{
  "model": "class-conditioned image diffusion model",
  "mlp_ratio": 2,
  "qk_norm": false,
  "residual_init": "zero_last",
  "beta1": 0.9
}
Rows from block 2 of a small class-conditioned image diffusion model, named by matrix and row number. Rows with one number belong to one neuron. Each number is 128 + 24 x the weight over its row's rms, rounded and kept within 0 to 255. All counts start at 0. Numbers have three digits each. After the name is the row's rms in percent of the matrix's.
After each neuron's rows are labels from the 100 images, of 14848 (inputs lightly noised), where the neuron reaches its highest value: "peak on" is the class under the peak. Only what is clearly more common there than usual is listed. The data: Sentinel-2 satellite tiles (TerraMesh).
# fc1: MLP up (model.blocks.2.mlp.fc1.weight, 768x384), inputs 0-127
# fc2: MLP down (model.blocks.2.mlp.fc2.weight, 384x768, transposed), outputs 0-127

fc1.421 086:130153160112113118106103121109104138087138120066113102101107113107085113110152145128149122132169146130138097132147134130135110115176139076123148098124130135137178132156121110107165114123118173112125105118132093120140109146145114190137097137177143155125110120175114149140183108091151121123110130124099127079122155169118084161141152152126180100122059121119129183131126146135142115154135
fc2.421 089:171100145127134165065113147128135131126170156137137146140173167123133146162093151146101150145098122132139129110118145149138097123082108142157176101078091157091102114134139133110138155117143122108099115139130105160121129124143120144102126128107102125120102112112165086117090159144110115131139071129112059140143140145073082090097168128077104131134103128089124121082149134112117153121114
peak on: clouds

fc1.88 103:124181149162134127132135106128137073123154132144125121077146123115132132104130104146151141148135128167112095122148111126156136112099155083163170116094191139164145133135140154129162124078136161171092108131174130096119105149147128119082156153121188154157129075134094084133109121089119135142098121139104138147141123130103123120102117176143124142106123129099114139154120073179137118183132
fc2.88 097:159120121113132134118111118128102139110137125136151163157106104106115158185093178131112181114117148117146106133157154141110128120142129136176113131142112148118133130106127109135116165125123118069160123126137147166159127091102136148156119089095136123102167117116128121113118118137139104138138144130147130111120134104098095133140152091088123099151134126116143147117164139137168128096105
peak on: clouds

fc1.656 097:108168129107122177109138123151085185133134144117106124108113190147091116075150138102110153118122149127150123170138120122140146105086151169144112133105125084116148135172123118127098105134126143122154121124097081161110128127154130141178102094167101148100105120173104174079135141095118116197130121154100147146158133105142141130097109113106147119137106138146109071097109150151138102139122
fc2.656 090:160164142141114065148122125099114081163157103154117115115176088096108116148167156101138123167097124103120111143131156081103158148099102128134164134147100115128143146085128178108162137097124147171114161103094162159127167149144129133083132152121113124106109116095175057127113131147144103125128095140143115119174126105114112139126115149122133111110141106114111135143125107139123120135112
peak on: trees; water

fc1.70 086:150130147116139124138103187151127117155150128138073162133041172130154137134088116151105122163155099104158111131097133141109125132163147173087139185122150170095133135156133105130109148181148083133159132083103115191102132130168111135156147135148167163134169132112105114172101138120134133129170126118147108079132147096159124144176167098112150091119135157131110101146092138168107102093101
fc2.70 083:096118144130151107154106095152139096137101158157153103117184102149110082096157150153126158144115143148121118129123129123176111119126143130133165141160101075126132117170127147132161120103154123073088140164069110105133130133130149115150076092133127123150105186118104123114140090102088114115101138132097134160141155161131165105144158129117095147148133110095167149098123118076132134176132
peak on: clouds

fc1.735 093:186127147139114107170144124163142125154132171139097156117141116147123189035132100163137087138127117102153142151156118202121154120064102132106099115099081144121110141140107133096105111133131158099127143182179119137116114136142134146139162134167114102125115137121123092111085125146096113088102165108115098108086123146140143197153140100098117106122123140103135106096088121106120107123116
fc2.735 093:101168110133102136099128092133109106103095178134127134139147145157144105112105136138127152109092138122144131160093155094135083125157137120172157139144183092137153146129127112105140088109077123118113140136099157079108102103189132119111089130127164117146121155137135167077090137144144084144124101084130149142149145129115162127141163135127143147147122141137125122134136188130129086122116
peak on: bare ground; snow or ice

fc1.518 111:113123131155118130148147161139115100047100128104111131123151150117110150093133153124135133157117132130153142124111128126105091134150122173147145128154150186161123105145156134125136133106128129158088103119102128130141120127101116145108100163081119123122116109121116117173138122123105139089130143166093161138140114178126109118137127140109132089129090099133166162110103104124135119110109
fc2.518 104:116132140151067076134146153139093107162145169123149134108133161117105139138121167117089120113144121120111094164103105160124153147116156071147124123119168144128109116164118139127071103109163106140137128125085091151133169147115115130130090127136130100155135125154150128093114144135140141140124086124179110091122146157146134128111092097075083114168108111124115112146119113145109146150143
peak on: built area

fc1.9 102:159158128102093102117144113130115121113087119116154186121119147160137105088079128098125124108123144140114128125130109064138113100135141077169129113059121146126147132186130141123191161128128114091129128146177125110161134093134117113134137152140132126111146128125096148112158156144141157139135134081130170131174130141127112118109115163121098102082101163148110097116087113128150120156137
fc2.9 103:117154115147122152101092121137087180113106110122128125093153164137110125124176113157144092136105111138141144135127118145117151127106108174136140140123106099138105117095115108107114105145150109123137126169109118164103132135187107123125141103068082101145105157130146102137092116148114115133136135141139116109119149114120155109139153139111118114111104068155133126114155127126116146121087
peak on: rangeland

fc1.359 098:109104139152088132114143114122123162076159091129098114142136135150127147130122130089122061136130111078132170094131124112156107133150154145167159135185093107127109124120114151146179182099151119128103122073111150129107126107162115134077116093143153142116129139161130123159150087140110150169132197112119152085113147128158126109142117134108113166156151120122113144179191165124085142150123
fc2.359 105:146141145128156149136125113179129115118105143130141097124101108105118123127173085096152163099107135137123106136151100111105106150117139148074119126077115142124129106104123141134113094101145115111168151144112143116154117157087172095125137130107105153120114119082108133092099139127164145118144110125143124139167137158112115110116150128105135109117096117114159131096114145130145117109149
peak on: rangeland; water

fc1.362 095:097131150102151103099145154127071148119138163142117116143114083127172129135138159162129145120135161149143141151141145123142168177158152070115103144132138141138116132120104150165132149086144118113121115185139132151167151145093083077140129150114140152135157112106157135099162125161107129100118119090111095146065089118137149086113156125153134157142095147111110113164187180091116127163125
fc2.362 110:135105134115127130151138164118141133117128072158138121095114105102142108138142097126111109127116073161122141109131143119170146152125177153110123143166125138154163113146134143122140129094119129128117105144164147108150125141087123166121127120140093143178139118173103114131112094150143111096105154128123127137160127099128119149146135156156113141180118157124149122145112145097108118140159
peak on: crops

fc1.526 080:130117166118132123114160108135140124100080110114128122135102172149156118121155106159165093113108137144103140152154096138144174113151126099116118153150170163182157138111113065132122140136115170125112106119111130142159134137083123127145152140082108108116118137112126133133194093090187154128101151102115151167120088111104130147102119189138152133135110117137212123139156163104121138135146
fc2.526 091:113141113127089116114089156128147117124146136132114139111157079092128148118119137167136130168139115083142071081139102098116123134158128118126153108174092124097149136166135158099117120096109131144129143128147131102130122135162102091082140149138124157147090141112106110107078154181109156116143126111136110125117128104174130119144123111157099142103132100105109142113117137106115141120114
peak on: clouds

fc1.302 104:134147128132078148138118136181135118091092139113126118106172153134162122110114124109162185120168097116105121078124107162138142167122080133107139126103107135137177134171103126160124166146138135160110126110117107152135148150099116126137130119139140142133116149141122111140129066127138111142158101153124126129113097140167129108114155143092128169144097138084121104157113157116145150119133
fc2.302 133:135090180122134126138083163150129134122135088131151133103163125143084130121140114108133134112135113114123088111075106147114129177115123131068100144129161114110109120126102157165091137129128120164114086128095139153097120144090159113138166068102119093150097130118127066173156138135143108100123137125111131144122138133155137137132177119097108128123111154115111107124117165143121104108126
peak on: crops

fc1.682 107:183107148066151149142153125141149134139119094132127146116092153086151141094145169135108135130159155095105121135131115115153095128130173168182143088113129127115110064169102114147128146107114178095131084108136118126141139128141144154136055137156096101107107136135157128124147126119159133164169123099173154134151166118113137111141106124113072147134132094119137126170124147109143151164105
fc2.682 104:105081160137118080117170100121179109136100163145113099115094140134144129143121147145099095158169131136199053132145153113146142156120123132117124162120134166114100130179125146159109127116153106110108180135181157127076144121075103143145140114129105154103119159137155096115141141150152098135090121120069112098130128125174123134099141151089146125136129119112103134132171125191141144131118
peak on: clouds

fc1.559 099:153149113149104126161088148131103123118146108099123126124116131157157105111176084146107122108135069139112094088128147141143113168114129114125173127129127134130152141134103104128125117128110099128116177121126101147191155127146132146130098095100122149138125148125083115135113145064151121166140155135125119116096081110132153161156102174113089129124141123109105132134137162133115169117140
fc2.559 133:133063151152161135159126115113138081099142098103157131161195146154137134129177117098081126153110102101133103113142150123106136167147158124117144134108109102090148099154145113098118114147078120106118142113143170126147115130168120147138130163149093095109137110117103136135121134090154120133143167129121116126114133095107126114129132160085111140152129139136129165123133127103161084129137
peak on: built area

fc1.51 074:120152139130113115118133113078136136144138109123121114132132105125114163083143119063107163108157144153092127113093137094173158155118133096152155144132087115132127137118168148168099107118125159098092131118139125131151106142125089173120145170098141148091163121143133128162129145124134151163144122096123142180116117153149144118142094154136135104124090162158157113171078164131127145101114
fc2.51 072:143112098162103125138113114175144130087099098101144111112133174099109082139134137162134131131087131137155141134136150154147158128123143140088159094115179113145160085120141090107116127090092101154142095092156114140123153107161108113168134108096125076179125180097123143148137147098132095108114088102112149105108142154102131088120121151114136125128148086124095136116133099129101124125157
peak on: clouds

fc1.321 086:186105126133143174167145081128127127137117115161121156134171156166105144102156146135105060118103146144113172169147107116136090128133147157128086128147145108123142154162125145110132124126106118136123107134135111116135095117098102137117096134109118156105119121162148178110161149130117122117101152133152122126136152157108110166133135127143138113120147091120147166107152153074131098091172
fc2.321 077:081150102130100085143107187127092096155122115117167119094123143081164127105082127111134129137107133096136139142111130129138124148156173108098148110088163150127131034139142141112077105138124068106127170136133149165132140169185130128140121130150111136109140172104126115143118141148105124111149184117105116115097147122127127117129134149133111147106134160140098112150136160199135161136105
peak on: water

fc1.687 102:142118095118164163132140149101105104123106139093089165106091118128130115123146138122099131138126135138099120145121097154154161097112104160126139140138098135166183147139130143130073114089126138116128111120105147155165090183104147126096148124186148160141132124106133068116129110156109104134145123136150162104135112089108122103113120132116135126123071105131135084111088104118130114136170
fc2.687 105:144169132109062072095113138139131101144147161137147089170139130156111130106149176120148109106157122120135101128110147090105153118139133121097107134115091183123161123142134120126119153136104117108076138107113134093107132112138154125159142138126117136096099099138135140150149171108103151174097129163131106113170119121134104123116154108140110139109148185134105109144135148154134106143127
peak on: bare ground

fc1.730 101:093130132134107087134126104120103147114181131112131115115109117151102118158104096107126118169146092133137153189135147127145108126097110151161144111106116071149106146135134137115125146139109116096138127148100121104153080139131111095091156152130095091174162122129107138106118116130139120157128155121096106167100138123165147128107115162102153123170106130125107129126114098114128130139096
fc2.730 091:111137107127135144152128103098128130089124131151101162130163155087099110075161143155101165125095133138143129099132116105128112131131127120128140108132141118120143096088143143164117124114171130144146130098104084131119149141091184145170091123139155149147122129107114137170115126120116147120165113156152116085149126117148072132140151123144087145091107127153142109141120153144124096156132
peak on: trees

fc1.316 141:163139114145114109124134134115119100123158126154143092123143121151127152122126127147134089096114120087146140102073130149107124089164135158114138133137150144139098154111149118115107080122124073172122123097131123106114109135138141083121112122152154132191157157171102132111139140121110142157114141073149126093099140135099119107147104119148145116170120118098127135121123105151064105117150
fc2.316 128:118122144114129127126108138127149164150071124139120139099148164131126104147121106133089113150148151139156071179137092102163084118117124090132124126110128134100123130150131126124139147144116123105122158135147097191129147123150100120170113090160153129105108116099171088132127136039130138151135121163093115101185096152122149119073084142136128076130102109111093155122143082158154121134082
peak on: rangeland

fc1.274 096:128088131145102116087165196090104124119102125100123138137113156162115150096154138129132126157152128109103170141073116138114156089123092109120138105081119107082132108143119166127150145132131134152085143188116152120149120158127116089169133118132161150113156132130158113118128103139125136197129125095110082141144146120148104121111122134169103095042107168165105101120109120104113131118120
fc2.274 099:135120129118161152127112098145118122121126109149158147102165153094152132130076118166113173110122112146148094096114144117102092140136122131108078105096105116141097183113140073124129130122143125121148120153145109145120176087158177145122133121109115111152117097105120123136151142136086114086144120174142146122112119136147184096141130098122089103184134131118115104136161112129131151092136
peak on: rangeland

fc1.224 097:133143130132125193180125114149091112128112124134145114093143137120138135101117170141152126114119148133143185136123121166109138117136103140122124151149119069161124131111150075144117146100142104093125097115141113112145154106114121126111135130130123115157154141099145093104152093142162138125151127140110148132130120129152142139143091140112118105152119114121128102139143142101161098160126
fc2.224 106:125144122128113101079107151112153121150097165119103154146166126132117115101148120117091167155113106113106118149116132121087118122131150123126142137106114157081133132130090145118159140152131141129070136151163127114139147123144133120158104122140130148127091131184123154140155132112091110163113124123097083101128141137120100117109165163105171185101121119148141131108097134122083114081124
peak on: rangeland; crops

fc1.141 098:160114143167085147129091157175090113093131154102132096125137139169163136103174112098143136095152134165165146118139118118170111105104079138118136131113094181142124134129112135136118101172151107163104118126121128179166112123083154145089131126109115154094099148139045143081119131141160133116149132114145102160111107103141187115110140158107135153114103150103138118113145139126111154135085
fc2.141 127:161107155093089097102183171190091097118101143080138122109095139151129127152158144147162102099142193172136146134161120081127169104134092105135148133185152142127142111140147130126153125139120105168130136128108132130098089089136156096108148133143142072136136128120085160113120111136151067117147121104146109155141112106129127117112112163108131144130140107123142144137140117141085128123112
peak on: built area

fc1.669 104:149142148143105144133156113123134123091138118098142161110177143144106096131136141151137127082101155144122099111121072140105164140117120081121130146119133172157152128096181123101104117115156143176111131109117125087133125128130107161133092107095133144079127116080198098125148138148078120150153068148132170063186137145122105125123158120112097099118126111097152153145154119109107164124141
fc2.669 094:118116127112107123109148153118117110141104149142140090145132105092192152179116145144109154164117092136187139167138140114162078128137151169118144125154123086099116104190125156197105133168076117121152138136128132155137147142102149117138137105198123066170130104145101119147124116096170151154105171070134092171094150128129173099144115146138165137125130154146108095136125147166175136124124
peak on: water

fc1.749 104:154147131115129171072136107149136115149102077101135127113139153139094149111145147145118106128115159133123145137161130098132126111081133120128131105134111136113102158130137174123115093107106111125135131112149114159140168136129140120142123150109136131106118115176188117073126146107088152143073060178145203144153147131159146151117170103110149145054121138086091109127125123174145134146141
fc2.749 102:134192113137119129118167157163149140095148103056133111125146147157094131130116137139168155169101101140142137152138125128132120084167134164108112142073141119094137129116171140119153130122139146155126127111147095134149122149110084129107094150107110107147109164157154147114126138115117158139148096108145117105120133104146123135133101094156084168145098126112117113161118159154108125143128
peak on: snow or ice

fc1.506 120:112111132117154126153131145118140117136090156143167122151083147142130161101164118120112088150139146136109143157096126135129138115152109121148161145118144112112112153130146170144073130116115084124139110131103111101139106146133148122138135176114166131095120155169105101117151115150117115161113155075120108171130113131154136143147096093157122120140168157096119160130127130075121106128118
fc2.506 100:120136149117109165101161148145132124100124117131096116127153159096087149155066141101113157129079123145129138146170119140108119084135119163130097140121132129166114075137146115129114121167129131122154156122168157143143131125119080134151125156149097132152126121058129155135100142184080132088128114130147173113130132127090133122168132120123113128121123089159112148118142095187187108133138
peak on: rangeland

fc1.712 099:152098124131127153110137154123127125156149133102121134150122134176118128121143128146102096099187136089105147117127133140164118131114115150154121130125129128134179129144123132141129142102117092139133112186171106139162148133118142106133106088053100136142121112110125115130107152079137150100135142134122127120135073124118154115107135138128110137083138145108099139173115142090145126139118
fc2.712 126:163115114141114137169176181067159112163104147133128122143098093177132138112122127141162147095115109126138113139156161121141132137122149109149135150100112148125124153105132149114132139106100123155135112168150138136087104102101153137110174098100114150139137100099118084116157162103117097117153130121125123120086129129115158131152162145084123102142102164164128132124124101137106124151126
peak on: built area

fc1.482 098:095147131163158128120110148127069130127174062142138093098116120139088155126168137123081152078173133131153109134135128121120176129189129105082102106114100134122148162085110125132142112123150150195161145151134142161135141154128124090159176170086140151156122117164135143102134147133112133074091092130169135125115136132166113123132127120123143115166146122121136131136131163116099168181134
fc2.482 110:118119144120122117159083153130157145110123138096104090155129126083147112121076088126103098137112100118137136161160127099122135158148149116141127142139135104129122094110151145152093140102158131079117113108092097138112131122117115114142119141159078108077140121126158200165162113113119150132131141106136148114139172152147079132128151137140102151150142190107138113138117129094134150140135
peak on: built area

fc1.13 105:079069151129147113103121183101119132141143104116140135131178116146145127163120128120157089138145160113127150195132140165102145099148161160131151110153149136137104103151150157153081153117155160118133110199132160146116151108111109118085149136163115134157085111101138122160121074141134094145110103120150123118124115143113143124118110148111155141172111109163093129152120149123165105166068
fc2.13 088:137150087101127131133126079182143130129141141126151119096111096112090136096120068107125092116120133131135160144147107113118165159131140105149097155127128119157137117069113106098155120087126118084087120092139110154174103090128161126136145131103134116110123146176156147124127152149134140115172161130138144149103146105195113110116110103111142158141143118108152164135137089139120119124107
peak on: crops

fc1.365 101:089164147112111139104164183128112151112111138120142094143102186122106136111122140129097120121155104151144112151152131087076182134072122139138123108147137095131134154148143149136131145128126095151113119090137119118112109145129136110129089164105149137094145129121168108075133107161168126160136167165085140117149109082159169129133113130153137136132181114117064115108117118127139072133149
fc2.365 087:152131123138094167127133088112117108135137139128123184092175119158165137125148143096186131145110142127123138156144164143175100102123110108097127124135129159122098129096084105129114110154110148123144154181122143157129170182127121171131155078129133125168119134125119110130095108164119105125133046133123119140119148166113125132102157146123125093114099143113146098140131129146130167150116
peak on: trees

fc1.153 113:144119111141108134137111148102071100124160147136133075146163159136134108157162115121115110125125075114109167112077124096114129124146103144141144141157177134113072220131156127125115069117131067146138132130137148112103121146150099103126113117160130145144166161136118121106128136111106151139130093140156117172128135149110126098116119104153160129154130136107106126123136102168116101156166
fc2.153 105:099117157107151119125108102128145199164131117100141118082122167133115112116093119139095097126149161106174090183138068162163102169113162131140089155079120137096105111138126127142159123126092115117137141131171124173153118119150105116137126127135125171127139139142188127165135169061138119122123155132106105090137118117130162142077111127143137114148090109134105165132163120159156100143078
peak on: rangeland

fc1.260 093:138086081163154155104146169115081172171119147150123129095143129108153157109080141109111105148078114137123118146118130150141148095140173136101142166139118114127168144160153146123137105093127156129135089126128088133123143157138093120131138147080114140104148140091118120105175151138192124160132130135131137139110124163121093101073107092114098154177148129157133138095114124138176141152116
fc2.260 103:108148158108136119138143091108155142126159123123128100109162122142144137126135142111191134098140150150123135128132135154084131108112190107117163130157110155167102146108120130137101134161147085174135141132101150136142129131144161122117107168089142135164175144111114136106160109145110104157090173121150145109113104117104146123078163077126126119108119112139140137163105095129130172132146
peak on: trees; water

fc1.548 104:151157115100083104127134153134124164127109147073117138133102116118161137101065143150170154105138124131146149125210151072121141133168080138155150132090089139156130118153148112091064158137132107133134135116164124118171113117125173108154111147121138128091101138096111102142142156121078124071121185146156155143104068092109130124120101137180120141133127136132171144114138121160119139147155
fc2.548 092:096119105108153109174118110137149156133139188128136131117125155130138153173178107110128120089117145096116150125142130157109147119083113093148127101090153156120165172115126157155151109090165109084123115123129119147125102152119138116091138154108138138142159181163146140145128079123141081154124110105131084127131182127178129122147147141140127115140125152132202096133096117112141122108140
peak on: bare ground

fc1.117 095:141142148090124066157148128112133115126134114160118076164171147156155091135129107144158134083114125088138149147134143106163095105133128127100145118134157118109138124141172088091136137117122199098119162141122117117136174162136172081138164169110172139135133124108172103131184124178098169100166176107087122112123114121122140091144162159153066136152140108108148162163171115099161141122118
fc2.117 104:156103115130106165117118102137153109112122106129135155110103133144140130084120138101106125121125097179148125168135124133106091112119156113096126156131127134131155170147156120114180120097129081188107115143135145162173102104147096094127141136120084135120116114159177123113113106105108130102104108120130147128128125148187161191131136129129148118106096112108159139088111101142131126129089
peak on: bare ground

fc1.111 099:110098097164088186154120136132111102148131113141162115092145142059121161114111149141082126142147103115156112130162147100100145122150126167101136126125110139132121164121094136093147101107099167116138178144109139133153127132138154137160152120135131136112147084155149100151154195093131112133138080120086160134149132116112149115146117106149139101077136111119105130089102145128166101136092
fc2.111 105:171126131079159132119119127094083169153130119100093141157128129118150086146160136092101159103090080111147145151090114121127170089139141138155109107157124120140144130116112151152152137165105097097117119156133174148153134107112093132086132135131136117139164156133181113153110114115122136118147149153155117094165128133171136109150146171142102105134168174109128158156185148137140115081134
peak on: snow or ice

fc1.600 117:131124117146096124142114150090111116146136132148156160087110150125178100146106148138122037100134174156114093126129159144092132093161167132108149101113020110142116141122111146123129135126147137128110120139131084127118120189094077214118091151105167141138132157105147095125172165162157137140123147178091123158155159142127147131119140144136120101120145112115130169177092110163119134125159
fc2.600 124:088112136147153170138133112168140144157092174159115148143122121125154128145132126134133146154126100155093141134122097123146146137114096107145160162135135108159187138132155115129101142110121122126078157106153124117140101106138172098101157099158139127124121162117171119121085100082140129112157088147099140146087103156098115145090134168125120132142106145125092111130143162122138149099139
peak on: snow or ice

fc1.664 113:107128179138119104140143134132100130145145117102115105118131136144126109110175075104151102129152131125172149115155116103144149148111106137101111149108083139139104104098167103143119112119118170145111116115145150121136122104171156118130094087103070124131132106140167106108108093118147153112097107141112153142129147145129098143119118152135118129106166113137140126145147156135139135136153
fc2.664 088:121179096101123116177133145142155130140151128072112091148125113136140123131124181131148147127120144151119090121136144107123131132137101099142136120110180119162173072125121168121153149099130129094166102101149111130100093149093077140111147162123159139171125092118084125141118145109088134110112147104163172098166142143123122108129155132135125106150090119165162133163124091094103089176100
peak on: rangeland

fc1.125 091:122099120144139144136096104121140131122102124132108108119136141087156103128159085142092105100174147158120126140116143133153161097177109105093109136125099163121179155162150147140131178128091158120087135133127128098144087137137140119137112123120126102111155119152144131133141097174122129145123075165141098102118113140181120107112128129131099117153108116096134130130110139093132133128134
fc2.125 109:130141128135147099142163126131107120112135094136168167124168128100076148120125145129116113067139130094173110172138097149142136165112151098100119127105138141124120123131125184138126158081110132103137072078156128117103157130138105115151120126146123120135138127141141116097132124152132120155095143136109153123130178152114124163138110132077178132083138112143133159121134138114147110174128
peak on: built area

fc1.571 088:122087080112109126134135151120098162097086140093116181122107128098133137121152127131145121150115109079144155115142140155086129059152174143152123125112109129108151135106112155101171125117093128154098100153121135143139148127115158092141110127126111167177067104177154134114112102150106117150213146137160131126137155141107141126161110119170094115155077125126080080164155145131108132142131
fc2.571 097:116128152158133119160110117135113131147149113163131109131124090075125164178110111148085117095127161099153105143175095107111129143114159155140127179135119107137104118138157128150097141095119119147142136157128146149141128134112124157116146125130104118122140138137154126090127158078135122102101183133140097076097155134128105075152145084122146109119156116112188134137130153144168124121093
peak on: rangeland

fc1.553 114:120141084112165152122139110107138127134100149134102118179058132142130137119151116147106127086113160151130171147116150124125090166138097106115138145159130064111160126141105143144077127139113139138132102152144085096136133125134145075121082177102100131119132101131151104101089143093141126146144131125122139124094111146157163145149074125133144108124103119104088167128116136095136086124113
fc2.553 097:155117130116110122109104189155101125144147095133168143068206133142116127093124135113157142136137100131114108127173107113131151121113079170159103075094131148139099157119123143103148103139179127119143114121114153158125095121143091183114179107177130134154140127143167114127128090152167105103127127130152148152142105101086129126113101135110163113133088093132158083156148146162135125128107
peak on: trees

fc1.654 112:102134144110115146113119145131156110123114156092066165092126119119111128109122116125164131131142141103133139163146142139154140139110133140112101131090152140094124140106125120126111092083110103093098147097127143143109130067119087128117146149130113160133107143123121075158140111065134084145123112106143133135097160141123146117087134132150162134125115106157119132169127149091097095114085
fc2.654 130:128115082138059148101139146154138129120103115121103158105126093136117158116121117074132095124131175154075173148166123100090163124153135091121130137172084139135170093109169150122146072200125127118129085160128111145163072123152142135101149094157105125107107129136133139139111125142134112124141127134109100164084120161134105109128141099165158129128141117127146143144147112149108108066091
peak on: trees

fc1.558 112:133153113128137151151102137129150130131134129175150134132130145133146105126087115157115115132115084114145137140139132134104145100106152155117114114148098137119072174135159150116083123125129120068125163137125087146132093123121121115120130103120149113113103079094121135087091121140100149104107133136148049135138175103111128090182137133091131084157103103172135109159128129121120117139133
fc2.558 106:109117095173127134083149095110098131137115119126171152128124162111159114114150136122167139137108124140139187176072133132181114142110104140093111066168152163130172144074091146123092152147134154161120091099147131118089162105121146137123118136121131105111134125144126147146130123095148115162148137078120178086126107131164107135116162089133117131133155107079141128141150112084117194107127
peak on: bare ground

fc1.479 141:170147130129174153152175085128189090147120124136131153125087109123117135064138139134132146143157124123116112171136139143145112152145163125143133120157118147160138104125133129135112134136095132108156085116113127150133164099124149142089138149112131075119100113138100159147156164131181128121131152165140151125099167149160148141170165135100094140092146133067158096150155148100107137121112
fc2.479 116:091137116154108124105145126150109133089102154148126149129114113129104128154123154124112136156113162143104123162164160123112092111123129094094149145128146118121137104138109114110153159179100168122124154115116112099124120184119142191124106141142076117116064131073115074145138104126109121123126127083161115152166084154155112137106145137105086140154131148142114104130111104103129151081103
peak on: water

fc1.121 125:115150128122142100139127114144156094106163117149136110093167174156130135175137108156142070171161127139120124123108121135137132085121126166120134150115144104140115174153155101099149063135122115158116139108147107100069129120154104091144105119151142143135170125128169134122143155132148164125117143113151134120120116137113120107122133118142158124140161111105130136135144124157128115106133
fc2.121 146:100117124148136178118115133131089078112109110162119157138072059094123147125072166068154104145141153122131141131167107123127090153145125119089156087096139147135126129096124158107109157131115138114130121095079130110149153122115119174146167111123108120158081170122084100123154122188108104143150144109114131130092100119134132165137183120099094130147133142156148123131135120099149140101129
peak on: rangeland

fc1.136 101:095147109145133143134163125133151132140122117092141121110118170101108118151113124116108129139105096106126156140156064119110136133101142144110157110126094143173113129129113119105112156133133145114098112125116087146073091119117138137081136124089150081075109150110146103117106104138124134122126154133115106106120128115146185167155098091113110093122125123138128096169115154120123139116117
fc2.136 090:094141108140149123092093120100156094152120139138104173168123069118131155149141121128154134135163124085170140100123163153157122123161113094096158125148141126134196107164076128123157077109179115099138142093097153114090130144126142131091115115129138121176104136126100167137146167124126117154119116144156116166126175108128058124110101133157112151110133152114123136108128110100109081143092
peak on: bare ground